config.toml
model = "self-supervised image encoder"
train_examples = 30875
image_size = 48
translate = 0.06
head_dim = 16
qk_norm = true
parallel_block = false
inner_norm = false
conv_stem = false
residual_init = "none"
muon_scale = "original"
batch_size = 128
lr_schedule = "cosine"
Rows from block 4 of a small self-supervised image encoder, named by matrix and row number. Rows with one number belong to one neuron. Each number is 128 + 32 x the weight over its row's rms, rounded and kept within 0 to 255. All counts start at 0. Numbers have three digits each.
After each neuron's rows are labels from the 100 images, of 14976, where the neuron reaches its highest value: "patch colour" is the nearest of a few named colours to the mean colour under the peak; "place" is the part of the image that holds the peak. Only what is clearly more common there than usual is listed. The data: crops of objects in photos (Visual Genome).
# fc1: MLP up (model.blocks.4.mlp.fc1.weight, 384x128), inputs 0-127
# fc2: MLP down (model.blocks.4.mlp.fc2.weight, 128x384, transposed), outputs 0-127

fc1.224:142112150120163081176148114103149132116122079080132117185147156060149088158105134103099104095183069116158132137132122140199157097087115096113125123061143104110110168176196100083057128171125156116092138119162095123128108170151132083150113121129117159120165088113122238115148104109171114159118124213142103129137122135115131138150122131117140173087149076114131157123104123183173080161179
fc2.224:118172172080146161156110126126118132143138136161166149151147187139138145085130188127107160121203207170113085126133136150179078085148176102093112147124087146062131139099128142051128142138115160102093157179117151126121077137110103098097161113143095109061140062141137135146118164141092074153154181102098151118144189127150102109122160141138145104070091084099094103102078170176118136181132
patch colour: brown
place: centre

fc1.170:051155112140096128142126087172058111151153101125119113171104107127112119152072155115059126087087113221132128108157143085175112140162100114207149110141136147144126030132119146107131118165144109134174162165175147124124111158141158104153135149160150065142154103149133176096098140100106066102078144117140121122135132177075068109102122137160123110132142092103078123187145171154186117155135
fc2.170:068057172121159114120130123096173138081152203094074154136147132103163188177116106103104161127126134121126085080166168138073138110089170100168117152100112098111136162127123128150098109124081121120152100112167089096115085044108092114128096166122146074193141147162150162157140151140200155135107099118144160149112099143165128114082118177140073086106102178119168116159147096156132147189091
patch colour: white; cyan
place: top left; top right

fc1.17:080153098167129083229117136117135186113114071073115142142185153119102126115120145198142138112170111101083123143175132093113109107120125143154172151083171081147103160123107134139112118151059102056102156140139124074134151199132164127122113177122084145124141113139155164191182138083093112107141155113125154137091119081125113165146154085089163120090131157185119169109124162165069104092113
fc2.17:058140153147128165149108125183189061163095139167134133195108109147171111111129105124149152164106128159155078123082167171138177121088177127142117134101157130123161110126161072113094130106115098116109136115070156098109123131192083135100133099097131138162160166087100177092109086206177170139134125142146118119109150081120116120110126175156107125148104003067165144125138147110110098129144
patch colour: brown
place: top centre

fc1.216:083224107097123104156064076092095146144111164112099104096078183123103135153137140157123103105100119119132162081145160122170194148106204136128197121129142092163125084107107102140134119086126116178109151137119126187093131179140142104128088139043131149135110144101112070170187114097130121110092140126110080136127143138141162136123141119176123048216101130155121113126131131184128085137121
fc2.216:137168122127055099127069108144178159089181068127149085065098138107125091201082079117115114113146160167109129117178099120092135111116138106111131057131110165126054139145124114114118154090105114167087063155122139140134136195083067141185118107121158177142186162076135122131073121131115163118170068172175112156081127136118189157154141140122118123098138145166124127152159129160127114154120
patch colour: white
place: centre; top centre

fc1.368:166079151188140103140158126146174129083183142125169095100119101132122138118180134103118133159129135117053129129121149117112104084075146124062220145080097140110143104146131061176201112094168162115099185134128174129153158083096074114110050171099091105121108151141136149083139076070094119135145147146130172089120140115104100115165142156128147167157128128166150060114141130129140124185137
fc2.368:130114131072102131153147139109103130165191200125175134087115112082183184149109128174102169145131144148108121146162111129083156065151132101134126165139179110133116082122151070093155123118159129078156102142115162159140102081120102124179091061112106132164091102157138147151136095120165142128151098080090107129131105121209119156138046123096124169131058128137098086095066171147128200148155
patch colour: black
place: top centre; centre

fc1.188:195111144098142117160167114179193086111104116086162108121079146126195146116104144144142116122094139110094155063142123135112178151179114150109111136137104134152100165132168177119118168079093135151040127092183142127132126170102132134117140139093133099157144139100180196137161124174181139135127141175114113111109069142149132108101075119079165136103116096149090097102042081097181183164114
fc2.188:100123125169139087146088088141137062110098153119171158131104195185131149096123086187153099155124113119145106146085121060145170153148178190087137161125043153160124136130091132100135105143133138109110155163151132058125168066121098119137129163070105135099188186138158189146100152136137107092099123183087165139139119179108118120085126089090137147153181093141151125090150081127107096093152
patch colour: black
place: top left; middle left

fc1.132:090144099144091133148078107138132151189093158122165119086120108060185105169095174173123152147220165137076110060101208170177104098130142158118094158129149115188141123123148132171101116188138175111106110167119160116136076148189146132136162112091130135134125084164093135168150087102132095073134083151082161098111154142156115128123115072138095146110108135153093100138134132067145148098106
fc2.132:047166116138178190137126122137150153131102128085115198158162159073121171126091170087152079134208108099127081115121127149147123185141175164228134111152085113184125153098085095145071166144115114084122150150112110133155189132079132068080072116135126133127116101128136103164111112170128148155110172147098113111149166125135195115109133106099120118114143114127096148122132126098101076104179
patch colour: grey
place: top centre

fc1.91:130116098116152148157176148134076163079094108169123130102127110157137111125107183108150131091151147070109121099156148114172145181141152092107164134136095139083156177145114119105152122096129197061158107198109122090104078171064098040118124111122141181093103101095153111136164141152149105089117154179129134128178129144101087124241128127160107098123099168089108169170140138108157102115171
fc2.91:147139098154129099111080131118117114100145137156108063196102127150134082128108168145101124169138126173195129179113085140059083097076174087112156115137079132175117114216121128140193156086150118127131081129142143115128107106126132155116141126075144135087140135037129173142148132132116155143172164123167060131119069099139074062147099137122164184147107189173135122109129089143102113130105
patch colour: white
place: top left

fc1.22:173137139137157126140193103112121150089070150117121176130099108215138145091079120121137059163103146128083178159183169154156119160129102146068071130124084165134161125114166154162059162113096172160057109090124179111123123165133096106121152182134113125163154091123091144179135130179178152135138149148081130117160088108105089108123127093087187112186152094113126130133074147144146142107150
fc2.22:117105091136132128070108095139160048122095151159129142140085199119123120102071078110140127110113138107092054146150125056140152152168149104113148116146090140180127097175126165150153121102081125144129136139111219077128125137154136110119146160130130188121149115104116171190134154134102115066137093196119140152173158146139134115108113143128191149174159046150141106118094142064138081087162
patch colour: grey
place: top left

fc1.106:130123076138080086153112104173166118123148127159112134217168163199117132166111055170095127140132163111175122138074130129155124118074134105123133105114110116112156119144062080162122111100123153122123090129103089140091088151165109098118142202089128112187097178150134188117118097104122144198116117141073082100093114155154150100090113172145087118147170103149122162123172102127174105210111
fc2.106:142145124178123146109149126111114116108038115064054110082122056052142117098174165091135177140147136178106126172085110117111105108155156100169139155095110164155148143173156186099111164090114133128108129185169159150074139130164169112081121159116119101149138087109152055116122107132191149081143114149132169132151150136187100179091202112114153148124081129133132101090114121138117113112097
patch colour: black
place: centre

fc1.296:137159115203119151119174162202118191107178094094128108131144189078109174158220031080128138047125098123082118132122098115162122114127128135164114119104108138117150052140134196098087099114141169125153138135150161150102094144121115166145064060132122086102125123100144131117149141114082111135117108125100172146096082083132116103140133178102130134133128127131096145150186097112126145099121
fc2.296:148117140053157095150099083107148122161139136173099099123089105151162071091054171096132106144134160141151130151180181104081091174094041131174100126109127137096126145096144092176165139113117080138145118127088152130140131131183173119129126249084124187064093117145109158101137167118126127159139169107168096101122161148113132147120089084133136088120150159108137108141098116103152148161084
patch colour: black
place: centre

fc1.149:079169150167123105107111115077169126097078178107109137130157163097107155141114134135119123080127142117097165178109159146152142113107104170111108121158150127104157114100203125116103131147160099163102144147194161159147186062097158140114149122089088145141130133099022081089199081187114101101112128176123124149116140144166173110116085202113134124179147130169107120076060127151129122146095
fc2.149:133137163077090105179131096127139133085126127113180119102125148143125136157110070147117122119132123083113156143160135130070069133106111117126143067127126130156156180095051083146181145179087120101152170134103179172045067129105141177170095139123172162128174136116106081091122086112125099110094168112149087183097126147148138110093095125203136114127146114117093164208185092130103120147168
patch colour: black
place: centre

fc1.194:107110142128203162145118101147079103149129182126176125113075134126140102123057069137116107123082170118133085117123105094145151178152118113125131117098116159090109129121109105125115083104124160163231161115145117155109058149170108138123118149162121178154127154129106150087099138130139129186184122144123126112157201088134140112131115095175147104160166161034071055115172094126171146084136
fc2.194:141068139089131163069163124061106210163149136194130124197086060109150086163072102155156076098150133115150166138087144149156140080156123148108168157158092139111123131124149113115074142176159109105104140097122108160137134093078170151051146172098144123165105186059121116130096125101135156122141050122143136113129137115100148117143169125161149115077115096122137180174127159108113128153107
patch colour: black
place: top centre

fc1.304:105183078107091139143113131131072122093095100142110159134105131151150102096111187149138117124125111086095162087152103089161116158171151118098115101129115115122165135101117093136109066142163188148082144104143129176158072140088115090101134139108081203189102151141135141183146057115147093132124102170157112189123180094161193142203117087143146104206112140086120139172098137142162084161121
fc2.304:184166155050098117175138141176183084121151077068129112136126111143157116067086176178088110211109147144129156135174105131104125110119169129093107114097133119091092127135124103170144188155144158145164101130093192099082091159130107178144113140072105136122196177129113104120091093098114161167139105127129106136074204146126157079139119124109123124080089153118179133130106097111107143170135
patch colour: white
place: centre

fc1.342:092121104143132146202108165160157130120151141105124109104108142103156127109108127185155101170161085104134161141191141128137143105175111153054141205125123247115145116131115148143109149177105139152140119062137144157120153091134104150131144112117110134099116095117104098115164134075106134153106119090152156111143128192108083083106151100171098073115142104189087125129107133150170151053032
fc2.342:131107111137136114155115118115088102139132122162103174123159141141158103134183111080076092187119152075166213128109095138114180204129140071142157113065129108049112114089103075158142178169072114148078146158146151108137112102144165113124133106118099119168170149126148130155134145142145102118123206109110106123072146198110120107156107124112178178098113069101148203123144161155096106126158
patch colour: brown
place: centre

fc1.198:101146060124135157109108167163077076124082185186141171169102133145087151149146125153147090151124194136085156110156161134198098186136140110108114132180091130105094089082099151142149182161137112172143169137128122092104105113161106108164107132089147135145121163075090162074111082114095107091127097119109134105147098139189119156148031154141101137119113211137143108120124151167159080102122
fc2.198:093160086215086113110112107107165172104117144085159120122140171125131071144095124104248078109135078125130092139123086154082123131131155115087171136113183169147124126184124109132137083112103158105154148147130149149135153143106123194115128111143070151153136092131146057187155153095188161138128161147140101125115130141102062122159139097139147140110170076139132110103163062117084078110154
patch colour: grey
place: centre

fc1.241:129109067147149104092129128138107129148064161058100066158111139135160098091191114052149122123116153129132123097123154095153126139131108123144159123175108137114129113154162142181116153167215072133153145041194109148081110144068138147146151101118103152163099116121202102110129186104154170115113139171189164138120104131130120099168125067118112164147126145118117170058156076136130102141117
fc2.241:154128105125152127104162172048128130058111170069113108156142147093104061130106116108176108115146184130154139108107135109163135125108096129094124218163133115117164117150175141145111111158178133155125087097133152059110067163105110103132139156170168104183156183128164163120163096094091181207064125133154188152120155162176114109142099123109142092109084127154116134105073155150116125128096
patch colour: grey
place: centre

fc1.16:171072148160125135177157137117124143152124094116180162072149148119098128116169121122085102111128185125160101067149119049242131152100119108165119199107115124121139131143115079160115103092133149133156120096155167118144126136056123117141118098120113118123149178136077180088133169135098169165144131112029100168167130174084113107116155167111148126143122104115153085114169074152169148164138
fc2.16:106160127110161132054162094133104121084088138123096107184082164136180166112129114159122147136184058151152068189083121179152097124134121119095115034136153132130125144174187158044155159152172124088140142171161127131103109112162109152142118163133139116113087094128172120195102143175128078127149117153107161153117120139095139113139061064132152077132156149125125124167112141121065098115136
patch colour: black
place: centre

fc1.317:141182090139062104124167158144148144147141123085093144126135087124104147130113099063103195120062060087129127114087124138138160086090148146189116162119100128091151113159143155132088122153122135097088177116124157106133115133126172133140121129168103140144113130068165163151098147166158096132112136164101161151117081119082107122136139132094144123151190083057131111168229121131243109128126
fc2.317:085086140144141141138160090095170103079112149124154143139177074099146136187082114151154136129168155155163118128134158077103126142177119127101155135098140107131084106151108085135132196102085133134106101173154118127081116107139107107141098153119133148169175078138078103129168150111174182089136127132103099072110112159148164116059184122150116071133033145192131085160076167099124206144122
patch colour: white
place: top right; top left