python train.py --model="self-supervised image encoder" --dataset="crops of objects in photos (Visual Genome)" --norm_position="pre" --qk_norm=true --positions="rope" --init="kaiming_normal" --nesterov=true --batch_size=128 --warmup_steps=290 --weight_decay=0.08
Rows from block 3 of a small self-supervised image encoder, named by matrix and row number. Rows with one number belong to one neuron. Each number is 128 + 32 x the weight over its row's rms, rounded and kept within 0 to 255. All counts start at 0. Numbers have three digits each.
Before each neuron's rows are labels from the 100 images, of 14976, where the neuron reaches its highest value: "colour at peak" is the nearest of a few named colours to the mean colour under the peak; "peak at" is the part of the image that holds the peak. Only what is clearly more common there than usual is listed. The data: crops of objects in photos (Visual Genome).
# fc1: MLP up (model.blocks.3.mlp.fc1.weight, 384x128), inputs 0-127
# fc2: MLP down (model.blocks.3.mlp.fc2.weight, 128x384, transposed), outputs 0-127

colour at peak: brown
peak at: centre
fc1.168:107148147058110135108080102146146159135120155109148132125177161096098167168163096154140140131060157077153080088097113170125075132124159150129139149148207145104125120092068161138109099171086171080153145174128129157149076105113100170129045141097076147118183109113120103108129090117164137118134173129138153163156094150179155205100085120128136127118182150142088157104138080119163121127201
fc2.168:124164124136144139165162148100144080140113156075109097138111173160112132169158141159187108075100125124114084138117139137107076133113095183144182201153108133140130133167158144145144110197109074118114080061077122164155166115110164176153109065042180135113103173114102091120149108129086080150158132196113099160097097131114103113184138124132144171160117173132116074120149177144145140106079

colour at peak: pink
peak at: top centre
fc1.119:163179118191078135150118108135044136107130173102077082185176131118101122177144180094145147143092131162108140095123160082130114119132143093083134111141081134134113132113161121171131225110114096084100141145153184133111133060088103090176126128136129114108144077103146163103169137080106080148129200126174130122105080140165074114107168094111166130116159112150139190190126133145127165121140
fc2.119:125078127124133096139120121114157122112070105174200107121089105172100144110126114147141129152142122034165113132139109166164128107077151155159115155128081106134162133171119168116205085106119138154154145081101089113127156220164135106076122128095113119127114194170166058110123131169146194146167121093098107128140126104073160138193126161188066120097144108119148081116129136111147114120075

colour at peak: blue
peak at: top left
fc1.311:136127126125161147079091038141157105154123106166121116154127118147127121100131151139098147148114110121150097158143110149150180139104071090097144104071157107133106120122146099087153092126108119116187153138129095113205145130157121116165101175147106154129168120108079132068087115207121064113147095151110136064202145147085084123169121192146198123176144093138180093116132191140114195101130
fc2.311:146129087137095118112168140132142137153177159093105071177118136089127134161056071134126101106179171156131118075089091140167135104146141110181126067166123110138082142131118137150078127102143128160062068119120090104121114115127172148154113123160183121164101146118168163147100166088166143137153158104156161210137090090103156120108156116144144123079077162121132179166102134108084034183117

colour at peak: blue
peak at: centre
fc1.69:087177137113110149088173132152141137120108125072145112070133132137176145099157084118076122132154211066160146118126147053170146167095171127161110120185101115100118081114174157118143082169124099113122136140177143095124131050153113199127092085116113130114127123138081149128085136127141165098100128075142129115125085151089119175148141176158119158134104094080032111145154083093142165090129
fc2.69:113139067143142142098073094091140155137167143155117098164124129133118130099155135127156124100175040110115175087183104175106110148146076122113123102108149166169139158181067144133144185162082140087089112130101135141091168177069177120152149107105122123071056144151072126137130090127174102153099106133101155160110090153128139135127109064138147190147088188182170132132092160101168148159135

colour at peak: grey
peak at: bottom centre; centre
fc1.371:136139124150118070121173168088096146138119142124152151169150152086094119123095130165137084115116158093117131156103174107140109127192113123103080148184151096177129098090118159176098070137137110136141105102173108190142171109136185178041147111105099169152134153210089161106078135144098155149087139168094109156073106128118141155088139112108162139109073119129134074145112117136088121212187
fc2.371:132133126044141152123105118173159078171095120146133053090140127134109155141180131113147161061114114127102123085124145154082123139051086164127172082129115130092165107135067091137150145192042189107182121171116201100080078139114107162144136175041138136085154139147128088134167139157132083118107101088124096134155146156138143092181110125135119122132144135172118152136130127133141143103135

colour at peak: white; pink
peak at: top centre
fc1.39:120079117072126152115099184144184153164131149131141135130098082178123088148159110137150123091171173096044112097143163127135175114098178174124134131138103059142103107083126159123127117108089204148142144161076141135120123111167139170115133061150155177140129145133111147032119142162130097101100125142108174083136115075178076198147144134138102139159132089069099156085160118136171141122146
fc2.39:071177166147149132109106152084160142073146129066126118156078123115105161083087111099099093100120181081155145149102112094155098143154057048105155140162159166124131125089167184124104156156095116188099101102159113114145113155086102111107134081143149172161144165107082140107089100127145127122152165121059135137158109152150160108130113128160219106149138210158120127115159174109130142187116

colour at peak: pink
peak at: centre
fc1.102:085125071135116167112154065187106102124181127156168069113109141086155154146119174116142119101138099119113136140098147171116159166080176123116146115119144126111115121185101162103116101100114128097070147130145214134147135111123177128139132152080120132095194150160171117132142108088083123123110181164132143143145136134180142169175121068114018090154114185142087115089138053089142147116106
fc2.102:153105132177159114151094225082146114143087113102097141118171163180112077084185092127126124109117097069145100137184145122143137081124095148158056117075093142173177142121125142142153103142144093130136103116124098115112120145102112164162102111184106120124062198060092142074102129117177088158140098094148068120161124151101082096180086157148161153118149091107123104156107164120106111165126

colour at peak: blue
peak at: top centre
fc1.259:086134129164123149185120125125126112124152160119168121131125082191135083112137100137162099185105099140091147136105168165156154131115149151107115202145176198169113066160114175156082105161176094076130139159102066168109114109161159124112097155125104051135143066114081145116186162127060094128067155119129139133068129108081116121115079136168120140117094076144113139136147174130158153140074
fc2.259:162177115091097116088114196140171119146156116152081143177118116071110118121128121125118173145118143136156139137141091142163124163068137091193099108097093077103107161097098167061179137094142114135085107072179140153143094130102128147125145137091120097088142147183157147123108119137150184193123107138079146149121141111210178104106155166059192126128125117044102100108130107171084113127148

colour at peak: pink
peak at: top centre
fc1.334:128168157134178121105110113126115131163088125119098130142120132140166113078117097125134042135160060152072137154121152181135149138145211121156088136163084086143140154083107096129148129090141143162108150169107145109133140153128109161126089143086170083119141138087144171103109135105143178098057152098167123165198112171117100159104066213150118126154163119150167158025101137155120118116102
fc2.334:014127166145103123117157116080123078090130175120153130139083184155132095159157151156160117142178173100111116105135134131126143105168083131179132116122071132196110103190104117110139117155160123131130111108138146073128128132146086157135128145118133104162197110157105140136128204097122173141158123132122128070061084153068100130131175126133059130093099094086125172153084142166191106108099

colour at peak: pink
peak at: top centre; centre
fc1.368:092134102118142080120112186106118143153118128131130147114115101150166131091071151086121115149100121139076119133116182119148144163151132140105166135113080163156112085060133172103177064162116181148140112040151156170151123138177144141126125050105078159176124101068101160138187131101128109165102120138100138140122093153212120119082114177121064123126153156124160096113149169088156152065082
fc2.368:118173082113142175115098114122189097118076122107075174181125084078106115135178090161138135105147151148145123139118140157139169086159098090102156189151078103084119108132122127175140113156142118078115186164168137124168117076145122136134066187090139166112161069152170087140144153134135135102089180112086115094131177141141146167153129086139120138087125068158129069112118041168149114096163

colour at peak: white; pink
peak at: top centre
fc1.187:143064146166105125140109151134113117171061111106152078145132086148161184096112076090104111126125148108117105104113149111203156143087128080152105155181088106149144064112095148096149128135092170140131116138138153174155085182075113077151193126141131133194145166163085130154142134165134122140150087110158131143078133148115130179068141084173116095086206124089169128074108104140159168130090
fc2.187:059136099087126110150153130133152136089152157117143168123123161082121096156151156144109085134118136165114177137111130198072177077146100196080129078120166136066105146113166105183093145130096122114126160113146121059141140060167150193089085115112102151145100095104125124064107119116126111149105161161057142123182129097148115134149062135130128161171115146193073131143138137075109119162171

colour at peak: brown
peak at: centre
fc1.178:084203095080167140136115132123123137160077141167132178106203163103104147202172127137131086158112128097136071098108134107178097129165162119165105141101189103151098078088134132156117100167146129137142166132106126136138139110102118152110064105089054151138183078110088071152105093109121125182112141176105131162116136183149157150119118155115116107081110104131119161099122139218134072163148
fc2.178:147116118188115173126179177137111085074146137120116144091111157078098156146126097166195103125130159121095139135121133162127066179066096172111136162112075161116134147135095113203145078151099143100168125082132168156190090075133143160159147096071146077114153153149171112163163144142096140095111126146137115105156111132091099108156110137158161135136128095199067070194106078106149118117155

colour at peak: black
peak at: centre
fc1.197:139124170125118124178139137185165148086191167142154097174186161139123154143128071114097130118122114123081121135163177163158111131163163115128109093172116150049114095140115065159127089116112111125180163118080099095113137156119077162118152142124050130171127084151098151154097127082061166129117122158077120114100199150155152055128120177098141151163108100147102109103140085144169066093144
fc2.197:158095092142062122157107138047102138146107071199107102137118095141120097076151149122166144171104141127159152147087083160077116136087120123117118112113136135213165176080129108115143153134189125143072083141126206174176114154142131100087054176142174092184131103121114128121149119152104129156078169082155123084082130127125121129132148096157137129121157179154152108181102137168115172129118

colour at peak: black
peak at: top left
fc1.302:146124137126113067084168083124152132112150096099127074175178163158147107142110101100113156112102203186102076118093104169080088176121154160149113082134089148088129123194141145114109168085136093132114134122114141160162092151079117140145107162115161110177068109182114184079106071110151166136167113166144127137166143158113114163103085228125144080148122162146130117120164107165139125146076
fc2.302:114133077121113161129140134100141052139170126094133133130102069058071113195090094126149106127129090119157195080150142123110212120121107069154116133133110141175127183103080102114163111173116146128149080092139107100120158174143128104071167167175184145116142141077184127120139069209164170131158107132130099115154136117105162107118136107159145165106165160163127144115097118122053108122128

colour at peak: white; pink
peak at: top centre
fc1.202:138143187067126128127123140116089107144070138111121134173079104185106078138126137151175137084124143148100145114158177091158177133085133142098136143168081080133111102071087145097193143131067183083159131161114115145153105116150152114124146117157111180137167157106152183103133146208149078072144122112077119114135118100142089202207128162173128091144159079093104158113118153111125142127171
fc2.202:092133087170141132097045138080100137142193142092145126141109132108074099100082162088065107124124183071143123108134144172057121093107103093189121112113156147075141118100168166158144185117114115186068080102138166107146099171086104122105132097163139142153144143127135157181091140110164132160122116108134106099134123148131100073115097154111191070150119171173162158174161165148153127174121

colour at peak: pink
peak at: top centre
fc1.195:108109109096132141113077142138082138168069100127136124161133130087123129111127151136105125136109148170176178163126156155135152098175105143150175113112051127161104176146139238119160139155099152126101128197128128103147152098007152068134110205144121118106114125079182102160145117142141101123154163141114106121044137108111125133163153135144141126086099151089088110122084115094125130181162
fc2.195:101083177138110093153088161138082097115104134093146127100153133118132063131091151116161115097100137142142131097083112137152139084117098165161069132067135132093099150161093158151120110071133114137140118133208147153140136143243126079144142138102134095106122182135140116100151128109194182143092098110175185121162118100141107124090119137132173125144150113219108157199143188132140086111175

colour at peak: red
peak at: top centre
fc1.305:208169155150133152134073133157166126129118069172110143120153119131079111198151080105152128151149063119129145151141126110149101110128133117168174102112098194178105140107107150176152165124093055120131137125166170119106074125093181083136094088157088130083109155097166167137117089119133117156078114138133089167087106131142091119196077089160151135101130156089146081095138181172144127116194
fc2.305:088088093135119119107119143101062154130159117155156108180128112135185085021121184153110111107125204114098140092073141166142146179173134133129121089060148111162173127133125103105138137119138148126128128139118117108134171131120097117184177125094178124139132098198025116139153153117078142072173165109128141114109096116128166150096162168142097159149148133108075159149089100090095118108102

colour at peak: cyan; white
peak at: top left; top centre
fc1.370:133086172158159141091149177152051166147116130105061109170163141099100161113085096157065115128130145110108114093137130167192116163120137064152140140121047108113116091161128128113111105102106117159090161061119167090104169099061140085101090162154123115104191121154127127196104099193168087117149122116110136085182090122156107130110144101094098085136141101182168134127164139127151121114165
fc2.370:123144126186122125081138123102132116113108163128173140242165124160132134096104110104039117130121119125138158151189149132105134123101121124132140096138136116197089080109157168133139155041104160158120166091126141081137124112120169145134183116118094153089107149102123086131112172111181121105179154100098120116161107160076084120064107079101130102169183134095153148132122079089107096046123

colour at peak: white; pink
peak at: top left; top centre
fc1.151:073091146109184148105109136119144053155110118124114098122111104128179116100101112169193108117127094151106110090141180136123171172098151100167153189105106156146208088039075098155079113192116105116108135138149102101096174157125108054144172165140166159159123066164078164088163139100142123120193095146115096111126104096110134160082145124124156100142135112128161141117154156104099151132104
fc2.151:136095091143110132148151101134160165111135137087153155100112141079089131150181069065095164117141178147127141120111127191114152077171100185147118100132111127159065165183139135116106192098117093115143122147170118108154131089156131170102068054136127094198130120086166144137112082153174118139052180144122157114196111196123116154146093066128067115147137165109094138129108132106126151124144

colour at peak: white
peak at: top centre
fc1.40:122178082154102156078122125140163110136150116184104098125189100115181115103123088081113126209094127103120158092101132142148176122142154107154182203125144076102113167126143116155116125080098103118161173120105179132100172117113135177083104136150130158118126169077103107108134164127034100119098195164054116173143066097127145099153085145180125146107095094111154120121109094152093127140157
fc2.40:083143136145165113122130157077152123084111148066098136131139192110164181211123171112119147098148092138118072111143113091202079120133135071162078081129143206147148113157127075103162133135096071147069114169168086157113100120139113063155170146133156133144137132191134146134109086106176125107140063119114115073120119093113127142137206125106142102163163113118149114104137092102136107166099

colour at peak: pink
peak at: centre; top centre
fc1.79:107168119168097153128118126125134093163171124147140096131108121225103141138115142159151096218133140155141133104121075139062109150194115175051154091134103095164180105076105137135179110098145121150152135147120090123168120119139104159137135072061077100093114146139097068068139137110123158182063098142149143114127114151187064140137110127158129101114120125159095190114087163122108145156118
fc2.79:191139141104096107098140122135076180101144181134152172094076092083183138096161116120160164078100121149089144122132146089179198046118164132122068171134176105139066156123155124136155168152100111143089198110119136141108140154142119072146140122136131182074170111108135087151111178121113088108165149100128107167109105128066126150123148133154084106095082114096176114140166157164088123134174

colour at peak: pink
peak at: top right
fc1.143:181104089156136155134137182102067149167094091128132109113133187175141103166110071077136144170143160191090097073176137183089178115092144089130135185127117116075141127123126149120100128105098155047112144181142132087088137170178143089155108098126195145068115180141162111139127100176083092159127142122091124125103063103109086087117131084126104122093104157148113134118168139132161153123130
fc2.143:136122144114145114109111065158132093104094146141183117107131070131166143123112138142095111056148124096198161161088141116139042120124113153101152093147096077164150136143108158155175165127112156072143131027137190148140110131133117091105095135130123102135096115086090062144088196128141139065120149134169128123169160091111107123136129169154137148221178142109153137144175149123104067118133

colour at peak: white; pink
peak at: centre; top centre
fc1.320:109177065055141115114088118113102180135151152101166153129135121152132120191135115149105157157189120185092117082143159138221151126087123100158144141173103086137134066098117101213132062127097202167148131144123177152139117089092091109072116126099088150147160141067113141128109151156198127121106099172142121154098111119133124139130075125131148093125083138108086149152114165142106103139087
fc2.320:073142158173100079162117136109157135106142097094117096114157130114091099107088140114117132118068179116160185116120126126150105078122107120127088061134188104123122160095205141087091172142186168177145101165121156071103156171163126106151127091166165189172149169161153087105069120122112082155146094154079119078124149102120178114142111141088120114072123110156137129138197099109090135183110

colour at peak: pink; white
peak at: top centre; centre
fc1.104:116149116100121143155071174098126161142110090108130137134109155134146141110079135112179102093092116088067126172099171132132134146126129143086115172145089100217170044101114103105121104159162117172142097124085148144110175088129153144129175085162078128170114129114146185152148110129115172180129032177118152119117127083157137149158077147171098166139088116089128046120142173137120167141093
fc2.104:119165073063086140164133141132160111157157138085095116152121116130146137092149095089168143151141158104121164107125146134187153161102097160098154157125151129068062118150086100179085152116106150104151145162177178181152126157087145154147100116123102151135162123149150045113104121086152063108110163131090150181156136183129154199132120108083162093115130161166114101110073070081142106104198

colour at peak: black
peak at: centre
fc1.254:112097126135178132104127133104156138157176105103193110114196117180084125157089132105157127130105180157097159099160170122120093160045173090222114147146119069119095094146124123101095107110199097098172156132167130119158168135147163164142085146085127083093062073114124137109122109120140156083126070087130175162124122103126162127121157167135125090151164133128125089109170102171086138147081
fc2.254:106156066117130168096165066149096119119159137148103174167124129000127162083101131154098152121116166089122135161118157099112155090133093103114095116080133164154154151154119123198119140114097186114112055161100171126101081143185109079130125149174168122179139119131109138131137115150122090176109124156111090141128142169109122091073126166113156081088135161189138154111210135127138131143142

colour at peak: brown
peak at: centre
fc1.142:115101148161126114134123118123152189143088196141077171160157190156165077148119114126083152128132166144142107096078123124112067133112095113116146061168141182169147108137118164098185177153130164110154064103136156158126138120110100137073094170148098139128114119089187031170126130137109092096139156075158136135134171095116138173127076151148146125149192147130075147110106112141132168121202
fc2.142:134162103121111150138146114152081092143157071050184084086110103103133226130131156118146128126160111085122141123171100125152115152169128175167107133125113055120117121112143169141073063075118112116083167163120119133157117123083131157164140078127128121087096113128092197146134110115124121165153125173102134115147147197088152094142147086073101129141127143178144115126090105092133082160028

colour at peak: grey; pink
peak at: top centre; top left
fc1.100:134152163164115132163165090122128152086110070121124103136124157170157138051130138136210140132155132198122084177168166118133112153124171083100190156125133085115168122092117130119115073158145183119098113142131184177124113117133094133158109142158192150071146108123098180059182109135114091176090047108082104137122091142145096103113106128120168156130146147144151163095169138138082145128072
fc2.100:135136069083154152115152161140142083204108174102142150147154127111119085201128100083034105117106133077121170105094071205128159086128069149133105150151143172133105143190120133124142178108117064148156162127106082070115138150144132079079161163121082174135123161121140099145105170080123114101158184160175141114128130073148171151124107110163109102119133144125139114091120137120179129109154

colour at peak: black
peak at: top centre
fc1.88:086126141218108152063123114159085116105087128132160110120102091109151151181107090146106101164100145139060150084135082100128080153106111115171107153122142157186164133167189163136110144139154101141138145129138150130113102183175156098153139105130141085105118121077126096104122072142092068117199170101104111161105113098170155144184132112141170080113146091115172112162186176062163146123172
fc2.88:168121116101204151131069115105192196136096152148130108139132144073122124136142147116156160119160144113096157202142150123138147057104150186120162114126115084078124122138110132159160131104120183102130085176059091121181097128099100144068132189182126173090128145156085126116106110111126109134094102137132126161161161084125081087066159174106122095088148125159071139120157126106088136182085

colour at peak: pink
peak at: centre
fc1.208:085107129116108083109097131136127032113125145137161115109143093154154073157183133172126125075118142108120116170144154106167109105131056113118113178130137149161177110117118169133093156112114123192199159123174111188132092079124147137166110107097157141142116121159103043169104119134129125066108075082165144146183109094162140151189067105079098128156160138138128062079139139162141126135139
fc2.208:133145098154156109119127145125127209154136101141124179119123182139142115119113161101179154085091125106149132073138086126131178136169211127140111125131092084106084111095179090160145141188154125104109075124110099124062197175125064149124153091173124119154146167081124196114192091084143114145113138121124077104092130169133147171082141081164131093119092154119134151136109103104052119161140

colour at peak: grey
peak at: top centre
fc1.374:133094164135112069097115128166071092130109115136178108144071086136152171066120133078183122120131126092105156159160143073145100139105148117133147112150081164137105165109157182109151117113138116126122124174125132165089148107060167107172156071077106131094126042090153159094181157127134156103188104195138116146121114150153082142112101164104165108120117157161170096105092087127193193135154
fc2.374:134128141105125156167154148142161103123218174121098162102180146173119118131168137200112116146089104183109158126129088095184180095142079169116086110092128149085164050164072160147107101126130104117087115149180160127193120142133128126144104144069116181163153184153106109136119148122106132139123181145124113118160092151104084097107165069113073146133144133062066140153129132154082091134117

colour at peak: grey
peak at: top centre
fc1.144:112131150164060165158087122131136115182129159112167143159091120129113168113164110088165168115117113119115094115103160153124063147115096128148131114080064152067127111140128114167155161100146096132111097087126119146080174153083110134108136120152148187148129175126120077178196144188088089118160164142082135036039163120153115096128151059145156162104133133148141116166138163112194139112130
fc2.144:086128167151103163143134122064088123101108138113127175168127125162121141164176151168132100166150170097138181128131129103062120106075131130100162130109103141132075141192114168094115130190152118124119159111151088057130060120157151126171208115078155056136144114132206062169164127081157116153148114115134114122095096192067141111141131090112081154105068119134109135156142114149120120132156